config.toml
dataset = "aerial photos of the United States (SatlasPretrain)"
eps = 1e-06
epochs = 36.6
Rows from block 2, named by matrix and row number. Each number is 500 + 25 x the weight over the matrix's rms, rounded and kept within 0 to 999. All counts start at 0. Numbers have three digits each.
# c10: first pointwise conv, stride 2 (model.blocks.2.c1.0.weight, 256x128x1x1), inputs 0-127
c10.127:495539497487499501486531489489515446524525488504468524490475555502450526463506473566484507540475492498505468487522498538496492495530498494507520538452510529529524527473495494499469512471480496505510526512495522502518490466516513519462495514487493495505502461514488521481512505507471510501496483506502504452530517490504528539476489492511508457454462489466463520436510495568491531507478
c10.128:492526528486465488500480482450481449547492495516510529485498549511451466506508515475516470500479477521483459538490510479525507496527549505570491488481525466544479517489490510506532486496446482491498533508509487488509548526492528515482498519512480475497500468487533484529527530484509464459515485482510507492485545511495494456491484478501531511526497474519495565475463491531513539461477
c10.129:530531466491518520492514521503487504480498505469451509532496451519471553498449508452491493531476494490519469488530446518512474433465508534505474484493500527466521507488461472471492499505514466474487497450513470510496492502475496481500545519543520458511485494534503495470472484518508534485485459492504531514538521475547508571501501525486511495509498526483481475482473482510527521486492
c10.130:506473491495481473498519463489482493496452497507526498470511497474504498480478503509509457486446521476495553436440491461499500511517492477497461498510516476483470503470504496498529521470495517496486495502482503471494536518496507491485471473485469481465528529443464503492499519478504500502511497479452506476475492468476467524465442483506480487461504507478470465494505492505441498484460
c10.131:491473501486506511475491497503474486514483489497517483483526482503503484503518510525530504486524488526516487524502497483539464517519494478526473497500537511498489510522533514525518479532503521488583463511493516479508498482490504553539468525477509464524501478528492498465539483472470476540552516505535482500514496525531483493525520492533521520566477470472486499469469541511544480547519
c10.132:485524479505509504521486524514485501516530479502459488492482528501481464468514495505477519471494509541473458519547518503477504508448506499493486496505510494499506493503499499523484547445494544499473495489465491508518527456528528534498476483511522516497493523497506510489501476483474439527484509510497568484490466516466492553498477473515480443528504581484493456499480511527478531483514
c10.133:480495533507493527498454491483504514489478536558468472494524543503528507518487546508521527481506514527464498449499477481506490500495481474507502515514517492480492489528551492527464554483482522466523487523472510470460515467510500518459478495442508520476509518490475514493523485513464510531507469516524481478539502488505489508474475464530510473534477466496487462513517454510478494531478
c10.134:545503511514520528560516576531476466493517470526494483495497472497512480496473495521528514498475508532514504479518510459489492508473514534502492519508489510500482541510500487508520491525527512470486486471495473530478482493523473514497493500484504480489516484536480478479501511507531481514516506524482519509492486499493526537494549502515495496532502528523504524505484504470480605471519
c10.135:480475513465478465487512540535546495531482489484506511543507526489523536512471542487506490495552487478454503511464474530532504505498521426550498501469505521494513513542522508542510498505508534493512493478492568478504505480480489495536494475509517544500497537523453523488513525519475479538521468510514517516564496506517522543464511486483524508500475491506521477564499495522507468516520
c10.136:514493525526444484511512520496500506508510497480506505539481514487506506481465529489495552450472460528480448494507529528473468472520523492494506501500495518541480519518525530505509494510474526507496479497501512501521468473494541475479491508511473485530544514476457543468497486516485531519496475485467565555512495497496510523475487478556505513491470522489494494498491469514468448506435
c10.137:479532478500543486500510483482516534568472542522499511494471517485539487521530531522540496480515529507433533496488474475511518491481495499486521527542502467518496478515510511461539520473465490512505500520465520495498526464495486499513467456532532518494504530488468508511485525507509481537509521481516498498504508525476482498494536476498474488505560489502533509512524478555460518485553
c10.138:491473485507495494473521533514516483475520508486529499506511454501512550494493488463505526506532476487501524491498490558517491474500460511475446460491489542439516467481489540455522442522502466513510475533522521481496505476467521491569501504506497513479486508488468517468468486504481510483510469454505470495515501503471516499498516533465488487451539486499529454518499508444541446507484
c10.139:478467499487490483478526458528464541480480498481517460488487487526517495532467531580532498450466533492504520481502508468473499500508487474505477482489504494487499532513470513525485513490493502471463494505518542503485512501496521487499465502491480532481555516511474515529492440471472492521537512514451473480492486503531540467526500535537494502539464449460465476484530505488522474476540
c10.140:490469495496483470529498511485521463501508504494506498564453484504500514490522532424539532436506477498471474537519521522533494509493515485494471489455467519495480517521469553521520424463499516559482467524516492461491495471500509504477513511532477530498505492494502480511462543514500457510509460522504519504499520502524477458506517503507530500483474533510527512554480515487484449479519
c10.141:491486512503484533471509519465517448539470517507494481503492523496479479515456509454476493494503534490519507507482480491464480480590509474440556434478446527518529460523506477476501505517503489492505508534504491483502472505493477472454489497476510504515483488533497535490524481510475487477514459467523455515507501524463499498516486474512510510482492486480501505488503452492424496479488
c10.142:478525479499466507524533533507464465486524456537522478516489472514511482467460486509520521509467503493504516507517516490485449473465504519492485474532524486494426517477491516502522488496515504521480494539481493484545499481520525482494488507508477521503559480497492468522497548467494474504440470508494540520506434474481482515453514481516476496533543549521440529495501468513523510496460
c10.143:518504481463469502529459475490479486478497490511466535526452488486478469465471502492464472543475513468458483515511461533513466503521490497546489520487517508506470457514529465511504515474487533478528516487500518507512508513492491517472517505566485491489492466502499534478500485539477519466477470492505513504506512507458469536529435469448483499527513508462508481524479520534444458493506
c10.144:546525490486464503534485494474517501456518502552498502468480496482515480487463527471485506504486470485437518479549513476488453475503526513513497510505531464518495492516519513525462503458477535517507501445487497495495511498510540486474505491493497503482510504510488495484516467564498514518475483559465557480513547479484557543473506474519535497535500504493489461524512479527492506520484
c10.145:540524509485467531504484499443481462491459527486483489492469505543500475501486503494442460494487486523495553444509456508502479456525485500479515505486471470507475472515492466501486500495521509462525489484497481483496443465541491506446475500482504559491457492498494489516522512510489502458494489541491483485454514507497544518527518466464535504537486495523502500516475502529436536516492
c10.146:513511483492501520528500476486440518480508487533507469452512488492550474509459467505561500490520497506453512454530507504516484505467466517483499508547539504519461484487528490501469518539502495478502515506472516520472464504496506503516468469438503512492539522506424488480521479488502496551541494499480479486510501468484537525535489480493461496533561488517460467501488507528533477524489
c10.147:528475526506502542521497495450509460457478503527466500474467482504502495506507509500444506496458496527506429500506473503473440510531504504479561515549499470535513513539494510507517508524484509501510511490536459545526470525514496520465505518483496522527469470545541489487517497485537497470498494499504467545504524490483512492526512496499505539487482461496506504504491534494469533497475
c10.148:487462501457541471472491486489537516512453526509481486504481475512492457508519514550467460474464521485531537472469538503516539485532490507526477530465488493536553509515504471510506482537500514473506518493516492486510489475463486494527477516525501442492475477473495472551484489487472500431496458513518473500493505503537515429523543504472457532470493498510488519465526503470487484497524
c10.149:490533480484487519490503521485477495494510488511555478506562489459511483500475513524532481510488507513459531552480550486513467542478534490519531448505497464510504524530537539495532513508485504493489477496513480471515553520489459480489467507534560445500536425513490461465499514483559494512505475472499529513501516515502483527497529497515517495528519473496521526481478484501533519476512
c10.150:471451480501529489510498500514545504496465517488507519501535484493508490503521526533457506514547464497515526482465486480497531504510483503542493509534507532491515461487498491509474473547489509499539478507536509477520479469479468536582520512475486510522497529469456490465505530489515512463525498502537498517532523509533475529480522504482500538497455470534505489521521505484521460500537
c10.151:532523499476532513532500473495530512481482508529500520475495497482472512503476569474448455535468472496498479489515499498518465500463484534468471507522506469511529491479459501500472525513494485512479483534550487491521491537490498489507496575506455542472475464486531481524501536466478499449502461504513503487569506500516504490512503506488499517487511538511444547517480488488486511499471
c10.152:425495486473494474475524532513488475521505500489513523541526471516509515509480515479517459475532479489513488504470493527556504518468518511532466486465496535499472510531491510483507480559538508523501434511507509496511495469462476511587494504528500485509472501514491479482493533457501496510494473491523495503506505527513476477482551525484463525495520518525524496495482505486556509498516
c10.153:507466506474512535534514485489512476446504523519472520531469528533456516491506466456472476495504531504540421491495485519507544503501496506480556487502459499526535507547506474502496540493504542506485525450503488514508452489484465465464504495498505501525458440506541474564506469463500500494470471493538458501511488500540504494497511498482494506448454535491517494484495482493479507483488
c10.154:522496540483480499519503527542479511512508488525493510529470480521507510496511522501510479522491504504519470517527521485521482535496547494536474493441469485484482524534505501552530477480525517522512491526519479476527513495559507537520507527507509501480484471537569481507503529474498489523469501503492553508479475489484471523454545481512501525547504555494478517478495506493522559482507
c10.155:513500470503499519540514478516537466510511505539507469488478490474542477500481509450544511506522529481456500494495476482548510537510476509495473496562495478467460454486484502491501516501480515542473499561474532520484485488490487492473523484526503525482488498512456482514460555498489462518502487483505509506486487485440459509518505498475495501551551533514498524545463532464467484495503
c10.156:519499485476474521526491545490488526500494498538535526507501491498496533494454509488513465479513453504494453497491523524525479485506507439509491482445513448517499485518535513534542500546505538510561497505493556481533471505473504481531492503456472465483495501504486504488510482495512528489499441500495509504543481499522505530516477468467515523542508525500490480461485459523497464523472
c10.157:509548485448480528502473493476512480518481530463487536481467526501443507452481486483463473482495488520484438529483433499494521523526514510540543502485473480530502484501507467476494543505480524508481488453478501512519461487488483498475481507509454511485519468496488493483526500487490528484483470500498519479452515482521492524532497454518499506523476535518498524483434528538426517474494
c10.158:502517489491530492494492484472494492493488494517504505463524544463506457479521497530493495520518521490463531504495536474502532516453491461513480465494538461473525492458535477512501550504460521473497505464476496534474529502493479522499474488541501467443507507473502516499484499486493513462533532484503518475475473496458472512555466446474500454496497512509488522499524472519471517503528
c10.159:440487491523504506479515467492537511517512534485505486501501460493485513524527522479537512484584501468471523530465493512542512521501463504473500499506483511476520482489499548503507464467516521534482487530530522516512528468416467536527512527545477549481506514500474492521510517500504515534487486482509510494509512521486492498488514505499471506490505510490540502553523493493513450495535
c10.160:492530483535484475511475486465494493484515477507504504455521520496491448450484503509501545537515506513485527502556529477478509519504525507519462484490545529495489495465506543528500485504476510522553470505484464516470510524479526521515495490500445473488517539455498526473452511511510477497514508524481526463507509494495494499536460493535489476556479515493523546527516450531488487517481
c10.161:492531515500482509469504514491448496500492501517517516464505500482505551464468493514469505492492511517484491476480482483492489489502473495528462452511542475482466482498516504473497532449507518482476457500469504474480527497487543511514492467509488513465476480450480479472495492484482552505510497516449532486442468516459494480467475481514462480482531485520494490485487454504487478514414
c10.162:440496467487535531478492471499548490460518478490461490485485496504491456466504510469502487541466514459523521492459489486442514475539503473499506507517537530493535493466468477528474499487503435474494551485514491468478489504531459487492500506460511534491508499566513524472467505457469464517494480496518499494510508457443467548500496519468471498500487485465453463476521514505501512491535
c10.163:466465459470514523438525496536483491467508501476517494533523443503493528504476493512474458507498477463507521502461502524489509491485479521503467472500471536493519510508518487523469501525550479477501465459535452502501516510415477528547489523503532449507510495511489476452507487486522522503497471489514498491523510507506489501491506520479476487484447440515512495469521518485557478510517
c10.164:519494492524515526498488481507490507515481525427492509496513542492450486486508479514492508478532533476529501483513499492475517483544475497480531451475450513475495447494503498472502502482492520494506468536488514493491475487504480520509512504517518490518433468476488488516476419476541502465494465468547474490449472528514509445522484481453501497471466493506502471496477487510491482481495
c10.165:485507486504565487493490447492489516491481492499502521488509484465481424503561505523504466506525497480494540512497518481511507499520495527533494532512498506492472493500500509511511468514490517482532512468508507489509530515470490524526501498558509499497501501485476501508480464465496524485531476463574531506493516531490464528538479514473492519493471489439537514522535524509517441504525
c10.166:486480519475498524500493457475480521460493533518487517526528516508455527468509457497516494525522548523516490532485480518518548515470473504523481463469478493501481475505510494484500532484544550455445509461481476500484486496486482518490507507520447482498481483471521457510512506469492500484505496484515468446475501491521508453524465492512533460464493527477500494451502474486470483481455
c10.167:514524500508492516491494486486470523491480530532518514452511492478484560492468474485509486492486505464484530485479500488492443495477472479500507469524513469487502492490518522486499546392506493520452515470481479466518517484475507466515486494496489464450514500510484464474530506491493550508510465474479514467500491467460510501461469484487477482494529466514504459506478454515485509485466
c10.168:550484544498494518458481507508520506500531518497518512495455456501540526517465541487466484513468468528517448465506507468498458506478515506498485485481510495494531550518496495503483493488509465466444474526541474486464482497499507527482514539476518510472491500529522508498518435545503528531482492502469479523505508504524521473461535500537520509474479448483467501480493488462520523483487
c10.169:491447494498483482481495513502497477477506503513514476497490518514496500519499504490475466482541447484466479521457509517502472530481449505490460488492521570523515524516525512490522517497492482519483515461524500481518482529436483534492453530480483489442544509496494531470553492481499486505533523523484463505521504503504514500487499487521478505415465483528534495494510562473493507525496
c10.170:523472510504476487495498495501477496501493517509532530560485472518548572509501522471512527441533505475514488496488506525519469495475510512489480473478470520482485521545486539510504479480520523510451460480495514469476484473463521488512508490502499461506488524495478512508525485538510524535495448508506499520489521522570569483471504519488522512482465460508515493503518501452532450506478
c10.171:567488520484461499564509439483495538455509494552513501482493449503509506518470506509534492485497486486503472495552512492515471498505481522498504520490494491529494506518525499541480498529498524475522521458486489513505454528502507493503468507467478504498533487542495476459552487508494522509546494525507480507540539484538546512527508486496523508500461472472485485478492555512521471546471
c10.172:472523516501497506470501514491472517544514505483466502439499506523469500425457485517465474489505513508501527486514488510452472476469450472515484416478507522424515463480502505461486546487496480509521483507470490518434508477503516490528506512500491483475495509482479545479466483506491514469512495501493509420461490510469505500532468489493465443526515497487502508506500472490485490502523
c10.173:495485518522497499491510500485483498514453518472535496491502442513485510498500470487481489520519471504513521490476487488470490465529475501527509490512443498474451496488458481488537468465488507478515482523482499427499500513502504525528493481476529473509455548420479535476509484522544516495497489433510506481501521527468494513451511466483516486479512458487518415502504498549490498477484
c10.174:492482490456557537500486496488557503476479505550471506506497482496499497474466510470494476542506528480532491474502475488511526488482468495510515484512507516478551480465486437448461535508526451489485539520503497511472480496506451482474510501488480523477464483532515492504497493463457506491499462479553469490546501455454486517519509511438503505470513510512468508493500473466466511487507
c10.175:495484485478495509480485487493534503462476511507507458524513435487486479501459525492477453495504505462520566509488500528478474482490490492463512483471485485513543458481512496492497477503514463484504472477544471462536497519490445449476473541498512514440533465507531482424509521498498490451513444468516515507547546505540470506502472516497505502487471479504495494500557484488499503483495
c10.176:506458455467520489495489514441534433477508498527486491503459490476505479480499531466465465493527484479479477494491517531533515498533491514481503499487494515541513461471516474471469515503481503478483497466512512484526413447497460494485489515494468519487477477471479484489504523502463490426493432478542492513525485468491495492476505480470511511479499551535499508498483501495430495504473
c10.177:573469547488492520501481476499511475498501481510463516490476475474483506487521528504495501527482488525517444500512515495500462511491502530501485532474473520503480533513502523523511488528518508475511502516533505509496493543542500541496512532463502512488488489520571529458530480487502506516541531479493483522498496494509492513498482495525520520479500510438456465488504582467471524510496
c10.178:511446533496490482511490513483528490486440474517488474531473445531460492501479480526463508561509489482527565491528505531467471489548514485515479494459482499511517489514492533489522464514538516492537499529530485488480465499526515487482521504466455481510476493478552510467502511495496504439498520491461501525504504463476505501520452499486526511472488487489493455512551494489487486511431
c10.179:494498528522504514421504517493470509447509504487479513463531492519484514498476478511490514499525465476512508504526511498485464467482460569492478487504505529470526478484507493440490500513531501495495468519513501503506483494453515522539522513485493490471482482499481465479473472487499539490487476473482469477468500521453523470517496534487496474490569492504515482485499501478556472491466
c10.180:484473456492547508505518478464526451508532537468504513457521502511490505490530499559493527475524503539478489480477507521526540518477499498477519529506511516495518488476489492503455506509509494535492489510499458494501476433467454492527518483461510524527486525485461496485474486480519498502495460445540489479510535524480452487491528492500491463503460510470492495515504499492493482478543
c10.181:477494493454510543508482472496498503488481497526484478465509513466502482489475497464515494485477531501462515466469486472453511488480502456507522465528515466468492462482513463515481556502496498480519509478472494492475522501519464509443472476463506515483533501529477526468509497485481506518532485484506516464510506438478471556514456478476483476517507497454475456500507459498462519487521
c10.182:500469502510504472537515486508530478499499500448533476524484535525510495489489462505486492531454495512538501501497500485501563485510519563495499471494477498483517551483490493510472495505474460502436548504512466500483519510520519509515545489473491479524506498514517485507500552475533509468489510498492472512491508492517501481493532534507492504440471520498486485475465462472530543424513
c10.183:469495481456499505513472488505539502518535484475457510502526474499465479504505529517481492488559505534504487506500499520541519539492506473543511542483531517521495507504489501505484489496502499511547467473511509497476473484502469509483507507519472579507512493500499520479498514496505492506501508520540488505545508504504465514496490495516483503531452500486549503589442540499446480535538
c10.184:537498522468495507542481507499497483498511524500517472506479516517450446481469543492454478456488455500508469464499468520483431534490495519489478495414492545514482493477503498485498530498493502488496481461490509544473474469505496505510480523451457546492514515480451541453506479507480424505479522503481520463501517523469505509469519495532512484460446495510507468525496510481438504473505
c10.185:484508510484481508487542533510488472497470471503449464546492480508514479499512473504448531517481508482540517480496468509459469465500519509495501486491518556470506506521487477495476490532487492498474493478499471488525491522485524509489554501508569502542513493547499525463487488491509496501517505480499506557512514492502496574497467533498488519507476504528472462507515549501479519483525
c10.186:499489519510478462506505496516506464475513462468490535532481507493485550485538495518485534508483495492505461510508484517481470488515501496511494487479516538499493524522534550504565469510436517512504510447535534484504537549502550493535507519504499481495504523465503554458511497535515538501535541476485541517493508488478513538493477503517464533447491523471544466504516535494527469508493
c10.187:549480504484492487491521518498473523474506517511492507491477519502507518527450524495512517469482496460479489515516468509528467459443509555483428473516507510478517506487497507538514477512490500492452494524505515492499498500454526499487487508491488434485548498490476485509486456562518488499502496504482470493496511461507553448473480524520502472520524465502508449486530479472527480472483
c10.188:481488535535500535492461491456519471505491517503486531484502544480458518497512513488465487498534490482534462495456519502477478489579494503473555490496523490537515496518544515505499510489454532510513491454519528511514461502485486528508522523472495498505480505472500494479557476508522538444484515490520505511511512513476495485504495473519501533467465468491524497489538484520486511472489
c10.189:462491478501564496513513522523555491507497505482495516490499486505484503505530510475496485512546485478495478467470500483555571523494485516504477495484509529487520522506491480498432506490505470520479481489518493485482482507453477534533512495499480516502475522465460478528481509508518503507512487537543512489512512519491496494481547511489495503470456515512522489543518485502485497491568
c10.190:527461514501492501536513482516523536483489508552506468497531526474505460493546487520547529510509559520513546506500527444537574544487524484510533526504492498508498556510522469516479478503474527511493525491450529531511514481519491482504509424504488513558514489487500488545486532489507473484507507493512502506499508522539507478493519515495476481487474497496493525482537504472525512507515
c10.191:506524531480467546509482523515466480503516468486488486491482540473501480472495491439503510462470475534516502466470477506472466489473505491500498460512506483456438428500520495476514527513510530476509470475455481486470456487503533507530503470455466549505469517480516506441523500504501491498475540507478541499486514465455509495479518478490501498480532509516484462502449489490446543488474
c10.192:539499499472527539504479442486513441467501489492444510515496496525485479468484506450487497485473497506508445470508454516512505477487486531446489501500469499474476493470469505491500499517514478458494502536500509513474481526515515505467529500496489520510477463536528474483491456506501507480493459482527489514478521480492467536521475516446517521520474520479476499511518539465426505496522
c10.193:531487504529503462554499494499526475552470497486530522521482529512472497502482542514512505512532492503545484434484452519489496495519473489468496529527503550497503477494478507435517482516515458508489536541505508476511506491477502505500561497486474505512526535489464532491493529511496497477546490454503481526553509509505479513482470539495499523461465465524517492526488498518476471494529
c10.194:497511490528518463470521484489504502457504514543480498539499473522512489479500500466484526487524492505555485514512510482526516488496501545513470481477498483476526516487455486447495496525493458500464494496497447525498507505505505473468602472511474476539494501505534472539455509510482519453485524503521491521483515500546504482506497560483518511492487512504489514531493505464504497484504
c10.195:504485506490525505489470492516525427520476500495480474436487542514517470461479502534518519496464500492465489484521487507488493495514468538465502514504481493485523515474493483487536526513481491490530540517482518505488498474540503554501486499473505534506464489514476539472484517473481472511536518462532489469518490463484496496523487501468489463510506532507508443487483534520448538486520
c10.196:498494464522496509477484501489503478530493515490492523490457549477504488448466470486471468538498522479468507493528478541510523464507467531491501490477487515510553437448522494451477531497498512501501500502483452517491506483506540535529507504494499482493448534481483522489486472499531509510497483490502485424503500475483504469528501456474510441442536527493509478466493507545461512494482
c10.197:483480506435521538510534494519492512494470510486461454499481515503470414489484538485496489483468468494463538485468459494499480508476529459509502491515501499516477483484472469495471490517493498498490517492482506485476473489524474516501450515473479537469530493528457517473546496496451488510537515505510517460501477500457473549504498483479472498521515513475495463490477495500473546446565
c10.198:530509513488502483533508495520492481524490502478523527508480525539494510493504505547519546516488499556520478504502501507484516509435488485543475478493494494489508483498463528528547515520500544530541491512475469448494502495501523485497532488463455484565485523484486509509442525475487456491520503492500468475525507528558530475525499514509478465463456494499496484510519493507486502526502
c10.199:514452505498460521490486498491486486456500516488499511533499541475492498494454496415475445493490504476491454501507489500467495475510483495464565433529416508507492483524531471471511528512489502491491493501502465473517455509469488478504466517509461490496476487505503504487517478511486524501488451450495487499494493492473496476508483465476499508453521514502517494483451485481464475481451
c10.200:506538491510496499511493510498500460501498501480511426502539501511492436455469505469489522506497548490496544491506515487503524518480485466453455453511510517474496453488464527494513518549526503494493469535467458518476531465487486470477487512515519528505485512496485509473448507485521443485501501503471516486468511520494481538530482507483449459563489554500517540535493508489477495505473
c10.201:483452520501497446547486526486536480518486484479478474495476507487499447520477491468492506472510447487479444478513462523491505526468493551491495524491457537488517473501507468476488487533477480500480528472503514504506441475495491520526500518494475515495512522474414565477501529515473508481522483443501499504539498472457481508502499468509507508498519526489508495531466531498452482482521
c10.202:477518502537495498465518491507502527515468509527553503452503507494564495501503487529527533507509534530506516455508491481497503482513477505468510483512498479464519458461523483460493505477487471505476503541501491495476537508505504517510530492522495475441488522502499479494499530469497519523473513467466464466482478447429484471508531494494483462498601514497498451469469475506499498453485
c10.203:460549521512504515508517470479430495495525519469480521496496482489510541482518471484488473501505478513511465515490489498490475466487515474519513500538514446516420466525469489450487502456516495533429448457469474481480491515488487458462497487535516436499497503411499463514526457495503557472459530505476527491450500485485512499497503457482485511511522474503489505501443494523484504511492
c10.204:478461518465485478516522499520467516510520507501498505506482444516542504501486472511542513485477446512525486504503494508522513489470477589508446510554472513474455544496443491515492477535500478515466485507493484514501485487487492514508514489494481470543542496457499473551492533508492527503498521500471473498484475491524501509491525489513513478545550507498492506467505520474506487496493
c10.205:467517523501522478457527522498466522462526520508491518474515508495501535499502451539514508483497503462475523504514511524486486493419478521464480481518524518493533508459551521489524539479506492505489491530518486514547518495462543511551450507488502457473513519486496523514466465523519512514521519509472483471513492495477527466497516499518470470501545454512562507465550456510515494530498
c10.206:523492514504494486448526494477481475518489501490508499454515472495502529468477534469453501477499464495477553485513532511441430473527501527453458493510498497526512467496487518471484482484510410500490459566497498475471536492488497508486509495461494456462502457490487467455496493489510499499521492506478486476474498470472481485521475508463505472508510477506507500485470460492473471503457
c10.207:513492489501509510481484507479504442533465497481505502497516529506510485464492490489497472511509494498434502472519476498506516480445506525512502479505480495449509448489475447479478496474516473491501503515457456483464515487508517496485475473486511493508462526502493519484440493510486443506508472438490516462494519466498495494508504474428488438501511521516484451486494485506461538452514
c10.208:484533510483476516481505481503476461504478516454481499563470564491494557493509462521485512489479501496496445527509436507520496467474511535516491439488530488504507482532481501513490508513513528504464484461495509446529521506477525460482535494529542465546513480458504491516487479479495511476485498502512503516476500532570505530511492534498477504469481505489490453488483479503518475515487
c10.209:531497497485487517543501530487513461514465485457496489470508453528451452484482484487466446508487446492497517495509479505483453524503532527480482513497448517523492520478439449487520475511507467450514473483516499470474470494530470520490481531466480511476460510471483520447513520531515483489490487516457508490506513500486498510524515502500514489537462519522544521546502487499459527454506
c10.210:490501534517506467512509525511506529505514488527491522453487494512532481509502485472527498524517492479520492498555488514504492448484477550475439522518442521484525471477504483434515497527513456511522517504494500533514481493502506516542526509512485467479466549512508532524477513518488515530494508455498512484565501471450511477537505531489498505505577536498488503511481493527514499497491
c10.211:501510472512492505485507499495465531477463524528501514478505471464482523454516446537492511524512554507490508528499540539511545478510489491537484521492502525497505534513521514510472520455529501477496494512456459492497511503509494499543497481541502450502481531454502470529505493513499523467490464506492481422481448513510526467484501459492507409479498442495507487474492491522512506486493
c10.212:496471507504450460520504493527495468541468529475473476466460509476480479510520502508513521482491517502522500493500470496516443508564470504478437497468505482488517488509505537531493496468471509499522521490526543474489539484509485492482479538499462485442532529490484530496492549501465439508479519508442515454490500517471512491456490517550482481513453519465502537519540507488475451499481
c10.213:500483504503523524505523525494488447470442482472512502466508494508494476489490474446454486499524473461507483483493475505478507469506492508484546473477455473491473481509515478463504494567481489476509487497510521513492476523483474514511519507475480485499446462495487486476526512471502526432532468466527484529476497477445459512552500487458500531483506519538504504483496527481469491499488
c10.214:520504472489521500510532507508529486481490501569493479528493502501511467515475535483477507512513507485541536488502488489490487465491485504478455491513486492487523478483490506449524536549477487488484501484529486542513513508492494458494581505515496476518502500506523495503485521487478489438532485459517490533545506484496480519535484567483492532489501530526485519530513496463500497462493
c10.215:494535531500486507478533483506473497507484516467470533565515565539481524481490467484483489513488504518546461502501452495495516483484518536509482453497480487500478496543472474492529538532532512490485475471491514449519487501502527477520526501504489420510437496453535482490472506438470506456486515485504494498516485527512503489495508534501483516476484542516502481478516483472512498480483
c10.216:535465481468514491508514517543526500493463489508516454539516515537442461505499514528500534509518545505536530512513482509520526478495508502539445496466472516477517542512476519509532500542523524474506487507495526491501486480521499499469555479534515475526514479519511491505453507454464460472514494499528502515480464515502512524521482553491530485524469530512505478538501527456485492509536
c10.217:537507494498495561500484502488475443498471519474493490524495572504475494486454499443450471495506512481490460517527452506487489466500488513444533427493443508502470448515507459483519526534516514494491456509481511496496463503492523506496509492496505501525428485481484507485493485461495478485481470496519480505474495526476502485537492493455506501504477511509521505491441485463437484491489
c10.218:490486507453507512497520491451521490456538496543510525480506487499498518505521497483414454491487474551494466498484514518504501512471529529483526508488529468555519490535536470472511497527477507488500481500544504525530466488477480520518509548472494470480495451488516429521534497503525536451508486501522492524482501503534478439485528493501500552455502521498475512452503499503514514503494
c10.219:477480537478504530496525489500495505494506485473504468494477453496467464475504477504501489518492496489516503487508491489500525518484490537510523492498505486504494510515507501502520449494459507503469515561526469523490456509509500587507527531506500480525468486458499474548498513487579548483504526502538504498447516516493486486505510488520487517481499520504504495487513515528494524472510
c10.220:487510490513529515524501504479493449509527478465502508498507495533433492473521478501455502490497520512530429501537509491492515507450494473512503507471522529508495499486439513520506498514544531482506476478471455513462483496499527525500510486508506526564503511493525525499472426470519468511501508519527509506485463509541493509553511515493487470520420544490511502530473501485500510505533
c10.221:486505510493476526463491509508516464487494466461482501508522493496460566491505471511477473513491487510502507474489504496496496471534505459502478520448520512522479530513504492531457485438576469492513484476520505458520513520513491496485494520480517547440504485485540500455499489509484527489468501545492482473526517474535479500425485508493489490512454476461473438499493493510507520499512
c10.222:472483435465517507482505525495440529494504474532509541483485501503503497477505474528503468517490491470434479507509519532514513504459477534502520500516517526512512513459534506501521524495465503481519510454482481490532495517436505531528444489501505466507495525489492489490513484504512517509476462484504489450498481486487510523518520449513468445475524471485545505479485498585497527523510
c10.223:480455508505486472506553519526499477450524467470499446478552480474509430528467487499529539493484535544507529504484519454502505509502521496499453501519504522492529506524458492497496488543522491462511517500514455501433490510469485443481483499445486502517540487516532493481495526492524473550512514476492478489493530512494473522482506510531492475529497491515485527507534490466523490504479
c10.224:508466541527502470560500470505510498468475507498501481527490547451496517487522509502541534485526511479515482505506494454484523509488516500474536516510440498464484521507501521508528515468465540523513505498494517479525522539512530529534482483448454523518497519471501520478496499485535522517538542482501528490506506539502511513495483516517527513460487504483543458496567499501515511483495
c10.225:499545499473506492507493494525464556473484540475492544517471502517475531452524470579485503501463514517547484519501483496507501490499494462541481556469527490483478487503487490500502495464514518493484482449487501488468494466491523462491481492518463446501467475419492455510489463465462545473480505520507479471488485506541523440478520506480516497463473466504487489467520522490511497499467
c10.226:495503464491483464504508457529480553486577525476470473482525504477480482526467507527517526474522507517516510507527529473481497525466473485504494508504562491515540525512494532518502487490442501490484503493510520522505499460490490499483480525483481527511566470509516492511522467479554452531515562522471527480480496520498528480505496519561487490490490476461501506503490505516511497533508
c10.227:519464505487492498524499496495534455487495479485500506536462519513499469486484462435504461492506508508484472491530463507481514499477522543451552476489426533452500488478495447442507485514496480494510500510476518474467454498516522497514463466492476511510458511512506528477492487519495479509484449431528497478493535477460475491496497462462500492489518512502511468481495485497437512478531
c10.228:496514529492448500534530498469520517499478512531490496486494485487482518489504492497513501446522464491494485511494510514523430514523513521523457493472558489555500491516533558513517504469501533527482472480524500474494495524483537493505479508498465466427552516481470503481539512515485537513495489534436557497486517507486513514478474475522460542523497517484522476496526486530481490504466
c10.229:514521442482515553477494512525472469542552501507466487489507502465576514483485499504552484496519478494464485490528483501510502502499449493480535530493481498504496490484502488454439509459478489506505461503483471482473504498473486489457496492520560538495503523540491495496500502516521493566476446513515525487496533479535496558530522492488518475505527493548501511519400507531499509519504
c10.230:518499516504514519518499495512512494533491506512467474481451503516539489497502473569519514518500507525498501501544476481503538491519517502496536552506485484497504544474526491497450493485480490507509575537480537509509492488590521546480488498494510518512482499556523499505531525500468490483480493472528501515522511466450493508511505500505500494477523518443461507500487506511475551467496
c10.231:478540476476488465480484500513502533507573486490505508476527505483483453540516518470532495500465491527493497558484547492483521518466542496558474473521538483523509530495520555493520517479475510523481478496513463501524533510470520479489488498527503492533562470513525507525482513467512452498500498485483511499489518509502473438507509509546499495452523472517503521494513461514522514504505